A small contrastive audio-text model, trained from scratch.
Training: muon at rate 0.03, 7500 steps, batches of 256.
Data: trained on read English sentences (LibriTTS-R), 15625 training examples, 122.9 epochs.
Rows from block 5 of the audio encoder of a small contrastive audio-text model, named by matrix and row number. Each number is 500 + 25 x the weight over its row's rms, rounded and kept within 0 to 999. All counts start at 0. Numbers have three digits each.
After each channel's rows are labels from the 100 clips, of 14848, where the channel reaches its highest value: "responds to" is what is common among them. Only what is clearly more common there than usual is listed. The data: read English sentences (LibriTTS-R).
# conv: pointwise conv (encoder.blocks.5.conv.weight, 384x384x1), inputs 128-255

conv.131:496475518485490511496470473515514498530491525513509523496505544492455515529510527504507441528526523526503472476510523492491523460513499490451460480474525511510478478517475480484519474506514511495497479453543527541483539526506540505492484493484525507468505505500507495517486497559528503495508491495495505477478511454547497474513516535526510548488540513459487503518559491548496485486478
responds to: the word "with"

conv.359:491514525519494490512470525515540520515477508477516467553530533483519528502520515468508490483503542516470489469498469478469516507477525487504492489490499517462499503513504482501541494471512486486494466481468514524478521524509504492503510485414478470534442488515464493564531490510519510472498515486480497507514489529510499497529493524515549513507515543485521529503503463533495509476474
responds to: the word "and"

conv.214:502550488486524485444472519478467483497515502535509473521519468511490505482528520561474468522474506533536510438513523513482463497490491515473527534500466514508493490487558479516482491475505522524507465539481523477542501518515453496497463472503507468499470506469481488516482466517527502474523519517496487516545475492481504497531471451483504498492505461497469504506461485501487502525511
responds to: the word "me"

conv.355:515499469503517463527486529440501527525497529495463497501436496504506466526502476529470484549513435486532495497511529540480514558509497516528566509494545503498516483475510506516481471511536504527506482509547473492477503494523560503447459528436530495479488503541483504490528505497479516435538556514483491463490465544507522525556519485503518544529523498509487527489482508479502480483444
responds to: the word "of"; the word "with"

conv.79:534495489478478477522461509497478513524524475502499517535450539518506497472479479509487511483502508503446453473468513516506517475464460511504506533491542533452474460541492511531464537503501488471513493495470519508500506502524492463466509528492510536481481470509471465492478467497451505512473485503519515447439493495477560545504458495541479526517526453524502484511532491467460510505531
responds to: the word "the"; voice: male; the word "said"

conv.185:555538495517446485496536498517477514505512502527516469462460468457538494492492477444483470470532509523511513497512485570514569485501518471490497537514515494516475463511481502468492508515538522464515480496516473513506503493505502483529545446533480516441517463453516478508519516509509542538493515548522512506528500506511498495481460496509517537495503484483529497499502440536521506481496
responds to: the word "to"

conv.57:521492496498497523498499517534517492485470526536431497500537495525497518531494449534505510477483481492500461534507479496514493486467499480519505518462467545502481504503496522507513496485490556507551451498492497502496491496481470492524512480499481488489468513474528542522548463479486478471477540455524491542498551495525484515515514477532497526478434526483495503484525444478527504521496
responds to: the word "for"

conv.144:479495484442511532506465477528521492499494440508497446493534485498482475520515505534481486516488483526515508483482496512490523496530517515449491491563541512500499493484472502494485495520515477473483506532446485529509493476466493514497490503496514508528503420490450507519555477535456513448527531507508516498460513469444519484482458515515492481499508523466477493481483515475473497492516
responds to: the word "he"; the word "his"

conv.72:511502555483502426464506522542511503493533490452522511515502522512485506458506536526561519497488505511499483465514497503468487525514493496453538534465510505519540544507465544477477498492529533529464473473510496555504505517541506522507501491503497534492490490520522517486505493520495484504455489496479487489547500545526472486480513519486473478538493541524518509496518506488533493503489
responds to: the word "for"

conv.152:542487531514486534451448475469434505550520487497536512471493498485501467462511497482530479477529503519544508475470546547490510490487510494497497512475459499504535511503434568466495499492477483479501513520505543506495496477518465506479507540465491492476525487505529497514487501488542542523455476463485521493496487493486492489489490513460508489536510522483504466510529477514501487495459
responds to: the word "for"

conv.125:479520496504485495492473486487497486505521520510507487551509513492457531466477448494495495524499505482499495500476499535473495507511475482490506526490528509527514495518453488513517482526468496490491559495521518516513493525492525486523498550517480508532455499492459487516491515542530524465522490502555527500508517472468495474549476492509479500523498463468515556472484501548513517488502
responds to: the word "but"; the word "by"

conv.171:505499524521535481517480497480559481494542519504497529455506516516494484489520519545555467497501497440514456472491529502470440490515500495511500500496481527476530450539490496476490538491511484512471537522489508480519523473473478524495485523511523476523485517451496537576515476482465522510513507488449513464518524496522482534513473502469474502505480463520499511495474459493503508489543
responds to: the word "was"

conv.9:535480555508490530500460472499458549497490497489484535505494496558501494471482516485495489521494501506479518477510513474512486503518503473481454510468551490477466463504481459463467481526477493502498490495522521480484477479483490488517484512541477480507534497522472516480513485459484449483445467491538512519520505529505482539537485507500515537524517488524471514492525457494501458453446
responds to: the word "the"

conv.325:462519520557514463519511451459491510503569462505479442486477445530523505483515500503509529495535482499506455504497505507491562517476504483472529473454518514470482550537498509520483480473495520489509527517473506476510508490519507506460507513506492491505478489475504492502474476455511494556486526495533499494497484501494491498535495497492476494511502537489527505498493514463491491553507
responds to: the word "they"

conv.340:493488494528484517476484523479511512503498534517481482487507513479526516499436457526513452490484532509502488484504478478495459498509494534519516526496503518500511488510483509496490467495473515515485479465522573552513513490509562506484500513503544459473479512465485488489511480522464505520502498481523545472503484491473505510501535455529501489521511499525451456500548501546525471487551
responds to: the word "must"; the word "for"

conv.259:480471489482462495480513501531493480525488529505468491528471560487494534511494488486436492508525492493460494505516534509509522507411505492530509491522516511465497523479460491483453526504481486495481454459503491517462487520477468512509517496485493516506498526494444486557487479537521447530523524536492500469466487510514519483509512518525493481456538476500551504436493453496498545520560
responds to: the word "but"

conv.370:450501487489552468489508537512516465506497498487464507533461467483481510478457468522463481496483495533488507527544527502449488560534517512511505502551511490479533515511494534499531501498518507471482490489491507541510508526534474467499530445473502510563534532510503490511475497491485481513503540459487528489462498499475532438460527474504469518481497527492507498493545502522483501521496
responds to: the word "and"

conv.263:468509512503500511486521464500471492471494551481527539512539488484539456510517480497496486493499510492470524508518504527525502451518486496537512507459502460498519559511494507515505508527489504504457511470512504514477477553534515558531505520478522519503496498454508476477529468506454480496508495486480526481429476471500519504517462492490451483421515483485454491534550535485507501473508
responds to: the word "for"

conv.208:449490488463502492518517483498494468532530531490494518515536544506503513471534499460504509525453500487505512584493497508496477463516468492515532524516483457504524499473483500521510527547504509479458498506495506498537510538485518510515494512472492471502470531497474493489527534496490509493532502482512521500474538482531485482501476482484498489512465462473476496503482489503521452472521
responds to: the word "but"

conv.82:503516479517483552462486476518464511534511503526531482503474501491513467487423500490452471543473511517493503498475505549461497549453496467508502492482499514511484486537526503472479479504465512524501524496543499446491515554468500518478483495535499478530502549485510502469483487480521464495504492506473427498517550492483495479506465526498434459529482531538505524527553486513497519481483
responds to: the word "i"

conv.45:515452487510481503479533477479515501489493499490539517504482498491478509462490524517489499487466520509526503486491479506475485454547516520518515465451489524480475444548476487480521496504488500500551502452501515518487504484484470446505528515480495485481450506531486458427484494537532477471506530491545467528513515493493501533545523500541487482464443535470477488532511520509498494533477
responds to: voice: female

conv.249:512433487536497534495443532527455504507507474499508519498467496509493521498488531498480527508501524503477515489493551512478500491496481515427487507493537505459475508509498474470501465510486523457512523512555497493475466489522476507485490489466520499551514508474492509479556484537536453487515486502507478536486491519478494507513529535527510505483515508460505540488494531509502479510496
responds to: the word "the"

conv.323:512485502501498488457498476466467501502515505505486484542472542483513516477493511481492463487516514470524485555505445524536551456485483508472509468509500480487526511524485514458481488521461528499484496506503489528464514475502515500488489498501489490473504537511498508495511520501511504500521516513510509525462492496486514477527457502504473543495528446500475504497522478484492490528481
responds to: the word "of"; the word "with"

conv.23:501489526523469465465487508505507497469515497485483476482509503545510470466485535477505489485488568488487423487546519505515513529518437463471495515491546518525537475523542514514510506513485507532432462525518461507521532495535478514524479485515477527499557525519509523450500455495513488538490489518508507517479470497502473467497455481499493486539492510480521512510516491492516494520486
responds to: voice: male

conv.110:500505473498518530482481504493506495529510525462497481467463527466514527500478499486547496503511481497484483452495513509462500505476485465466509529485491515499547472488527510497508492527478519534477454537486481490485517492492529516456496495499525455550497518503515476500473517525480519513512503492484490515495533487466479546483458481489535468503511498566500446487445514554519502517504
responds to: the word "she"; the word "her"

conv.156:513482445496487501505544485531466512547442509477516487504465492509507556510502522525486505507534515493502504483506483510453559492476482509463539473490454518483489527488546488495499530445497499520496479516548463493516487506479499507486522501502514502515468530490508435499495447503473488519514506519495523453506527504483492525509473444472475511474480451505519533514527525517501490502543
responds to: the word "of"

conv.3:447481503519491492521481466493516479530538478493433498505496502525494468473519444492505518501503468483507466514507488493516541513495525487469567522497511521493501515491497507511461494521490443472488488450535467492467447478520491488504509530497493487497546482479493461470474534548479480495487485505509468521475475460486478506550476533538480537521521486529517483492546523528471515523497
responds to: the word "with"

conv.80:511539471503452492522527493509466521500510497456499509509474522523504502483540514521506503478524546514500498517528469495470458479488462491511497506502497523499520494494500462525520510464503503513532534483501466517510493486497492526487519496494473510487502520513514511491477496485536498526537492480478498492505461502534472445491485496480518480533488478568531531491466483538465474471528
responds to: the word "she"

conv.235:494530467546510486436493518514526495495531476500483515504522499507514520492469521450520525486499466527445499454525467497502497521500501469503547544535476543504487509486511467455532477551501517495463494487500502486509473486498472510502540489503490511472484490519476566507507503493497492559509535473496476473501497481486482499505511472476528467549505529495513445521473502481507515502500
responds to: the word "you"; the word "be"

conv.345:553524497529544542481496504477443488473511451489490519479512490492517511555495496486461502452513512498517463505504531519524498493522515520464444467476558523526523446513472478481539478451491494500508513485485534449494495505518529492518536499503539515488474512463536537525515504481501488536501485471482474499529509533506496522498445529495487480488509501523468552517481487512511455530484
responds to: the word "she"; voice: female; the word "her"

conv.300:523513465531465510478497484536571475504515501508460496516526471535462501540503520485532511481509499458498488496510520513480479496459517488495495533508540486482500466471501514510517516536528516500530493486514511524498478461508496493485540519498546546504508530536530514499508535502513509501459546461474530499543493489501523550490507470485542504483526543499489499503503527487536500432488
responds to: the word "you"

conv.109:481477493503518424518507489535509473456525500509489478510501510518501527509504474542463479498517497494530493466511523472509480525537516520481497498473503430527505424470491520501479492496530549536478477503489480549532535523458503494512482489474507525492503494490491486494540495500507553495518504509481546506507515527455531530441488480497498479507448520506525495489500514509493528515496
responds to: the word "to"; the word "be"

conv.181:496513471498503436493471488549503556511494501522464473511497539522494526495488508477515485477497487467503495488472526506513466516519480525506506518509493478503513434505493517532518500534517521489486521514497515476495544484485490476477478488526535480534519487496503521530487500504498502422478504508477488479486503472546446470483503472456526485459494508483484533445467519546539523459478
responds to: voice: female; the word "and"

conv.327:483498443482495517505501526484490456500496522527500479520502485496488487491534504517491497487469459538517492527518479513513519483498553516515516497455538500497454473484494522546473528500507481514485515441530539509534514498488555483492473515525509492518487567550509507503542505471505510490498493527493469537522502510503469461478435508466459491519498506526526527514495465463500478488511
responds to: the word "to"; the word "be"

conv.306:476524512515487530535487521509520489546485519498497508482500486493478497500478475459490496507488511488523519474487495496500497537497523489490482474519459492498495477467527515508483487535495501468504477491474527531540498488469526512512509474511509470509530515534467520540466555455459459511514491526532544494514561514494477468503516521476509519504489470489468534466475488543471509498458
responds to: the word "of"

conv.136:504476533502475518505510500493525477526544523519446489473501474499516515457471550488512517456483511550507517488443540516556499513517470476487582532517530472487477431445544491475497504524483498448505489531523481519501499500527516523509511444493482523480488537523465500482525535471512515515473479492490506515492512563499488508466544512538486498492512496548527520519469497522506469475512
responds to: the word "of"

conv.304:512538515535451534483479507506480452521513481513504481486525472471514540461521497528513536489486495498481455489489491517506511527541512510472476485487482490521486501457460467520544487490492496521450468469491435493484486518497455567454516493504530460513508568466498471503555487503490487445579492509469491542470452506470497518523437527507476520490495486472517499529471511517477506482506
responds to: the word "mr"

conv.237:502489514517517454549501537465510507491517463498476521520547503547473500483490517488496483519477531477460459509533489486490511487497495483501518518497490489490504520493504483517531476485457480506486525497520505549461497519452456468476497519490470461512487523453478505481492485498459489493496468472554512437520519443491484549454512482492494469452501505503499513459524531465530505473511
responds to: the word "the"; the word "at"

conv.58:510506485515519540505511494523511547472524524530509494523520490506474484505478517473483476480471497495497490565504473463461503501512483479546466526523536578474531481548513487495440482507510535523497478496493473455514511500511506525481521499506503522479495482488519486490531465518506486490461507498503521513513514513494492509472472489501497508516491493513517503523513549454475495543539
responds to: voice: male; the word "his"; the word "is"

conv.147:507486481499502484531526505496521495473517498485415511486470495465470506494511507494516470524501529539493523531486480491519497496487506520474489482512436532526468484523530466468527492486517534478480480477469451465528495479513496527510506535495531508452482500484520492501488462566521505513568482511506504491518496525539494495528522500501488505506444552523507473549485484455495491493501
responds to: the word "she"

conv.382:494456498514455547520447514458552488498487502476475514461497480504463470527531469477491505495488483488566513500504523449512473506546530509454554487490519474500524555512557478532460487457516474509496473531467498501527542536500469485463477498483527493471471538484488472481506456504495506521474505475513465550492526520530501509492479473527455508523518477494450487534527499505550473480456
responds to: the word "the"; the word "from"; the word "for"

conv.111:486436504466469461519531499499519485474517537512481497499499500541483527498536471490527502471508521502511506523511477472467456475482494528524466513508535523520510512519509523521489538523511546500476550488512460468506473504486477545448479497439470466548506466527483499491494533514482468522503485457498462502531456478539536512511521466537508477558479443474491507481477513530514488479474
responds to: the word "to"

conv.76:479476462514528531495501470479452507493503532492475478501500502490481550477509499442495495476477499531522478483511520480540517532482499465440524493519462494472496501479449452452537556493509470477532489480509508490481491453481479491448491493484542452520517512515485484482527488530479474536517488531500538505490469519492489495499480518518523489463573523490515473506494491497515462485488
responds to: the word "with"; the word "would"

conv.334:489527544493481509492476480507494548472527474499513530488481519491492513451458510491525494519501543478504482490474520467479469513507520479495459531478499529452498444482474515456536488450485536520514550502478490511490505510512503541485482487491523502506496515491496517543467456501490529509464485508520515513484502509475521500514507504479482528477497481494443519516563504484478505482530
responds to: voice: male; the word "one"

conv.149:474517458497522489537439533514484513507510514534493477525494480514522480501514554477500474490498463497469437543526529504508514512466496469473500504532519526493545512505506495516458464505488510520503511530491474485529466484512482522524545461517522489524503539513540489484501503461514518490520467511521535489498473512507526461522472494474460528497463511516466507486507526467562451551519
responds to: the word "we"; the word "be"

conv.336:542477508476489496548517496495509496504546531461484503533600488465540469524462509513453520487500501490503523486500533525522483481544479456488544531475478502475509489505501517468518512488485487491460497532497516474485541498530463475526519526474535491503503510457522504433490515518503534478478496495496433459518477520495497469448499466518527475481464503479499475538476503470496507482509
responds to: the word "i"; the word "said"; the word "shall"

conv.174:487516503541488462494535471513457482503490508509528547465512491479464463508517466501503523505486496565490508461469505495505516538489491514540493513485521489498484463486476473480481549463533512498484449467545481523526542535471520527506567481477487497521516521523540540466519516524508509565536477522520545503524477546490500571506504454502457487508480517508469476513491481548510534484463
responds to: the word "you"

conv.281:516469446518515528455465451510501464469470481539526491541518511549507444515501514512491457475495466478500463518533505455450508452530480505445510488497478507462487553462526487481499539479526501516509476483454468480534480481491481464519483549489519478462484543446482501480510504472477489512515534462523460466498517511489495508501494483449470505501539452500518471500481510460520496476511
responds to: the word "she"

conv.226:538526499551479451537522522503537482470504513494449489485501526467484477478505531508498490479495491525495510460467528471487490532506478476471466520504464506521498481462542485545500498482507488522450504464535505545520488459505476493476487478462500522496482502467502501487473509525504475471503478540507538500477494514579507489492506525486474443531487512513512532528480475530485490482508
responds to: the word "the"

conv.380:523464496466454505523496481520507489515492498485503515529519498497520530488515512462523512520517515536469493506487546536508503484499490467484535524520552525474521500521482470453500499555485496516471508461514516489482482506485521518501512526532503484542503503472491495549450513515470495503482481525494513465506469477540473498521518474472469490494501514463512504514526485510492484485490
responds to: the word "but"

conv.239:524439503516481545518494497493479512477519482504490468481507527513536500517494482528527476485475502454565506485530471485467500482469512515555470520478553517454480473474470466534538511518508501465470515497557501492518497475491485509460491470516494548485531496502539536530504503561488473458530517496513498476507516493525482477514506494496494512521499525542478496473474500452507512528507
responds to: the word "of"

conv.240:527536493521534540536501468502500506489511480521484511487540515537495463464479499553495494478464457538531512494477524479487465469514561480507475522479551518517476471475514531528469494480526519511489516490522505507503481531493479540488525525514550516506487533488521531467451541507496523512519516476475531488528526526494474526513489468465475529512498464505482489499449465504486489508527
responds to: the word "i"; the word "she"

conv.64:506553503528498523512476569508519491486524535524488508491453445497464495559535496527487500469516474504442470510547542513528484514508493496477498527528519492532518436509535475476526510496500514513564520486488501486523520465463511534536540487477530513509469540553482517517461494531482478486480531504509461556521539458493511513486458509484474514517466484514539507514476545500476520527476
responds to: the word "mr"

conv.71:545496495490471491504519530551464466494530485509498537501496531528514485514476501499520481487504471470506497489494498487508467440504507503513544507471510458479478462505453452477598461534497529537530499494513483533505483478472476484519513529492493523498510457473487543510505480523521521465487491504562508518519479539537538541458490514480498515494520456498465536504497512517473557465485
responds to: the word "he"; the word "said"

conv.234:475489530489494545530480475481505511502544524503486485505555475489463532500486498514485505544520525476484469544527528521455473492495497514557485483510482488470485488508477483471491500513505504507505514502548500471490548474485500482534475475568503516509547501485554504525541532549509476508515565476479489526512478464513467480507558462508430472488453474535459530574552441497480497491466
responds to: the word "i"

conv.73:462524507456477447485526516494539522484480483484467513530461476486523530491488545497495559491514513533504543478505515506511507528519463524527463467500542548526525505480527488471474511477495498519465523497472515473448486498460478475501511518501498503529465471479512530485500461518459479558518504478502556488517487509466496494449507535503485456540482526482497487524515489473545475522502
responds to: the word "we"

conv.277:514497464493491521506530474506516519500501514495502527524525541478538482514517520494469509544491531514494532551490466507501509487529488492474452506474492476476496509496484537511541487518492487500497475475532498480486497508480489491487498506527483545507555478518509508484477519523529508526504519532471530522496504501493469499478494522497522510522479503526485524456469476504493458529480
responds to: the word "me"

conv.93:480515514507481510476519535475520499518499543487520480440497528533499481524460518525495482472464514527487503455504521534500462517493440472468509508503509490523479521482500450510457496523468493543490524465568546496549509482498491517477510472471482493505522478530550532525514414496520534512507499511482512529492492517489564527486457497500510511506561522484499515496517464522534488483511
responds to: the word "must"

conv.195:500503513497493461506493530518522459512508479452500479533498481525502531536445492472503491495519478499519502512461509516483520499478566485479504500502520494466441513496492492459481510508474503524493471468530533503513467509467507485429476473489508457530506521488509492533471516494534464454517526462503490447494470493526462514528500485524520512495510517504522487428465489491504512478490
responds to: the word "and"

conv.87:506484508481477558507463494547489570497488500509464494481520466529506479488518516518547488516518475485513443519476480531482480503454496509557478486487492483502477559510497538467466539473530484502479490481512529545520443507524504507551471478506487498492465462453476462523532498494504532503498526457499517522511474494513467532479485498503465499488512491516441459477517462501477487462495
responds to: the word "for"

conv.146:467504455502478462482491470545481535474457484452513535517510481460495464476529468491492506505485483518511512520524494482486460514526498530510470485502539522470506488488469478514492480515470544538496490457473488452508565485509489500528495505534504534484510485452510429555483504511518467528484488472479501525454497496487514512523519497500477499497489495495513516517506505489481489524492
responds to: the word "we"

conv.275:505525483501471488534554491498480504516458480470492549521520471520518479488506485523452521515515475440518540524515499455500477477518510500439475510491464491471498514512507487540487482508532476453453491498484471419529530465544484545482498500472551503498548488515471506507439456531506494501494491521508508541493463473466483490472448506483505511472485496447512502484504479481494478470494
responds to: the word "mr"

conv.241:499508525505488495521520473479489542504481488479487467523514504476485505438506495509479458508494482501493520506470479480480494538479456538493481499489451490454530488499511528520503481489525489512459524501476430506518509505541504531473501522499492475527501527512456474481447486477495531493487532459507504529541488478458449508491529512516499517502553490454489478542529532504506469475504
responds to: the word "with"

conv.138:501513491521502488528496512537509501459497516494541454494517526532499481526512539490511517533463477479491482490494525486576505498522502499530493495512505508529502461536466496522481458523496489513501496544479462464511467532508457507531513493515521484465496517475478505505490534541522494445502473470507517473455487519502490502470490470477483463494527473508516479470488497455504510502463
responds to: the word "the"; the word "with"

conv.104:454490542467492489493521523512544494476522501491508485513506448519468482469511487531473508493491477495517488457470495514500492551509469477539511519492517483453478485495465518484503524508521533542527469475493511496486523448466509517479474527521453522469521449487485504511487491481482430487554490512473536503504431517497455462490538466477481518511498498519464544511513549461471452473475
responds to: the word "is"

conv.207:487519502495536488463506496480494512513556501498508502505538489449510540555493452463504490526479510522506503486536517492486531473477515521473535487462511478506471473460503497490515526482542532479508516525474529473466518483481502527457520468519507492513468514540520510499500453526506468483470471509480471466519536493497519524519494506452534502490480487478512473488460465506515488513466
responds to: the word "me"

conv.179:466483518491486496486535462545547522477530468480546494453517483440520488513485497468515508493484525483505519501465501484491476480445507513532501495514472514493476507540496562527470488493488476505479533504505457484499488497536456493538444514528518476529504496471512488492471526469513499503534558498458548506499523511467548497517540466484485536497488482496498509488517515498534479474456
responds to: the word "we"

conv.381:503472506494504485512514510505472534536496527512491510501502484486544459499539471470519480490510538460488474496519560527499496494491532526509528505497554505515471507522547494505482521438501498501544472562515516488474494467531496532480484510468504519508502495469525485510514509470507503515526483518465494507507464463536512495521512472511490468501450464534478474429488475498478466506498
responds to: the word "me"

conv.141:487485496482474479442471522460594513511499540552498526463519495507481499536479531508507524506515536515467472512544507510532522474516530476463507499521516480489520514496512488490550494472465490501504534490507512505504527487473453499499505544500519494456510483474445488554495534493494530490548500460469484544518537475511545447496517480532473474490491544510482507507543510450490461465526
responds to: voice: male

conv.266:506504482536493529489526516522486469537536518485480465554477481525541453489478528487497473478505466489500490482493500488497467528479527477505497518461501509467515478466477512513475509486478523528455487471479498537499482508507483510485470518495543505480446481477511518510479494503494528484500548484476489462527452472465487489487485507515466497484506522523508499464491494491559502434489
responds to: the word "you"

conv.33:520542521497512510522531511442532520497504518499458498471515518530506456454495497544492480513485501454520467449497506484539501490519523505479513524479474485499542479481480508450506487482466486506558504529446498490471531526496472515502523497479491497499479497453474551449497496541497538536474504478485525475458469470590527463524533487520542538482494508497504464483490510496488484508481
responds to: the word "was"

conv.106:549509430502488499523483481476463454511509494502518488455526476501524478495507481492498494528506454476497481535494492508516471516539523471493523519504491465476495484470508502468500526486498478538472507468504501508468483513500533515551494517557500484464476466578509494453464504533523502553507526537521511465516486475460478473472480540488517534484484457522551493517488470498487480508526
responds to: the word "and"

conv.173:513495500540495479475508527531527501488528492515491522471497523468516476495545478541531477508528494489488514481498470452528475459529495477494486467487492439539542511507507508550495492517477498538521505463487507509508468531459491555473514500507542483509532473481473479509550533514526499473520532499498482495474480521459515526505511505498490501476531455505458464535469495489500541493458
responds to: the word "to"

conv.113:491469469466517482464484505499557495497534506524497478522501538511507551537481472481499464516517514492481477518488527508537521514473474524476501503497532547483507514512557492513490532482504464504519477530477479468505506498500502479503493476500506519497520524502528498474538493518481455535514509517535468490496485478542494494490494503478552543502534492472507498560556421467466485497469
responds to: the word "we"

conv.200:535512515481526467527524502516523484491489451477506525505484490520487481497478513485531488530482486494516519525471506521532479491454477483484500529509542483477506500502500475459469480527491487544476569488540465528459493516477488524482541500475472518515505490485515470531477476502487532485483502426496517484485447515488491498516510487489454509472518523467484513516497538501496484480525
responds to: voice: female; the word "and"; the word "in"

conv.210:518534505513516461483510504495499474523532495452470485490525432520525546518495505491497552499521516504527497507484485475495471562491521518522485508491514521496514520498497482521543473487454466492453489477524473519495475529490485499502433494485499510489518508481511565510504488508486540491481478513558497444502501535459513516496484520503499481532502490492500474496477525478527476487543
responds to: the word "you"

conv.276:518476512506448521509500506500499482545472488461503490527504491489495472505515510509443532473517490507490485463513510502498516501508498479551527487521489551501495479529517488526473488486477534529481508489493549489503507499473524512476497526499492515538486487452469499526520505512511492522513474489516541489465530516458510505477499465455471519529505463504442497448496513513487512519488
responds to: voice: female; the word "and"

conv.55:537472521472484507470531503495482520499533500465511499504507545499478457498504501502502494463540565510483472532489493513539514477514464488459452508493499471481496517464513488529477515519477467541488497515521518472510506458520522512559519538469448515513476506463538436496481486520502521533486485516491505481501522489476463528502466472463473505511481443518515516468499458493528468544525
responds to: voice: male

conv.53:522530496512543485497498510472501478472464510474459519468531504450550524515477497502501452500470539510500486522496516479487550485502453494501487501504438489497489530533474502469532516488484483495486479477523529517467507518511478492479495468456524482452482461474480499502511472534492489524482489501494509483510495493474459501492501475534475454499469530446528499494528471499437508480488
responds to: the word "me"

conv.228:493470500493495506514445519456488501497504531541537471460496510482471466507503491548509499478473476514513467512485485509526526483510486490510489457518489502563476508499484506503514498458483511531515519483511502523523496492547530490526458470479519493512495478455482514502522489457517545486467493445530469495477477518535507524563480500530463536534535476559432498497488496461503476491508
responds to: the word "was"; the word "with"

conv.212:461511540480499482459525486524512467475480520496494496502547494497506512491564534511500528503460502534500505521487501490459522453494481487474484514467455465490490489489508477516472541498528475499511494477496557545493492504483438517453490470492471455491440464547436487526502457507541512521535531492493496515511499549482510524520471511467471502491490542520509487472522524509478506540546
responds to: the word "mr"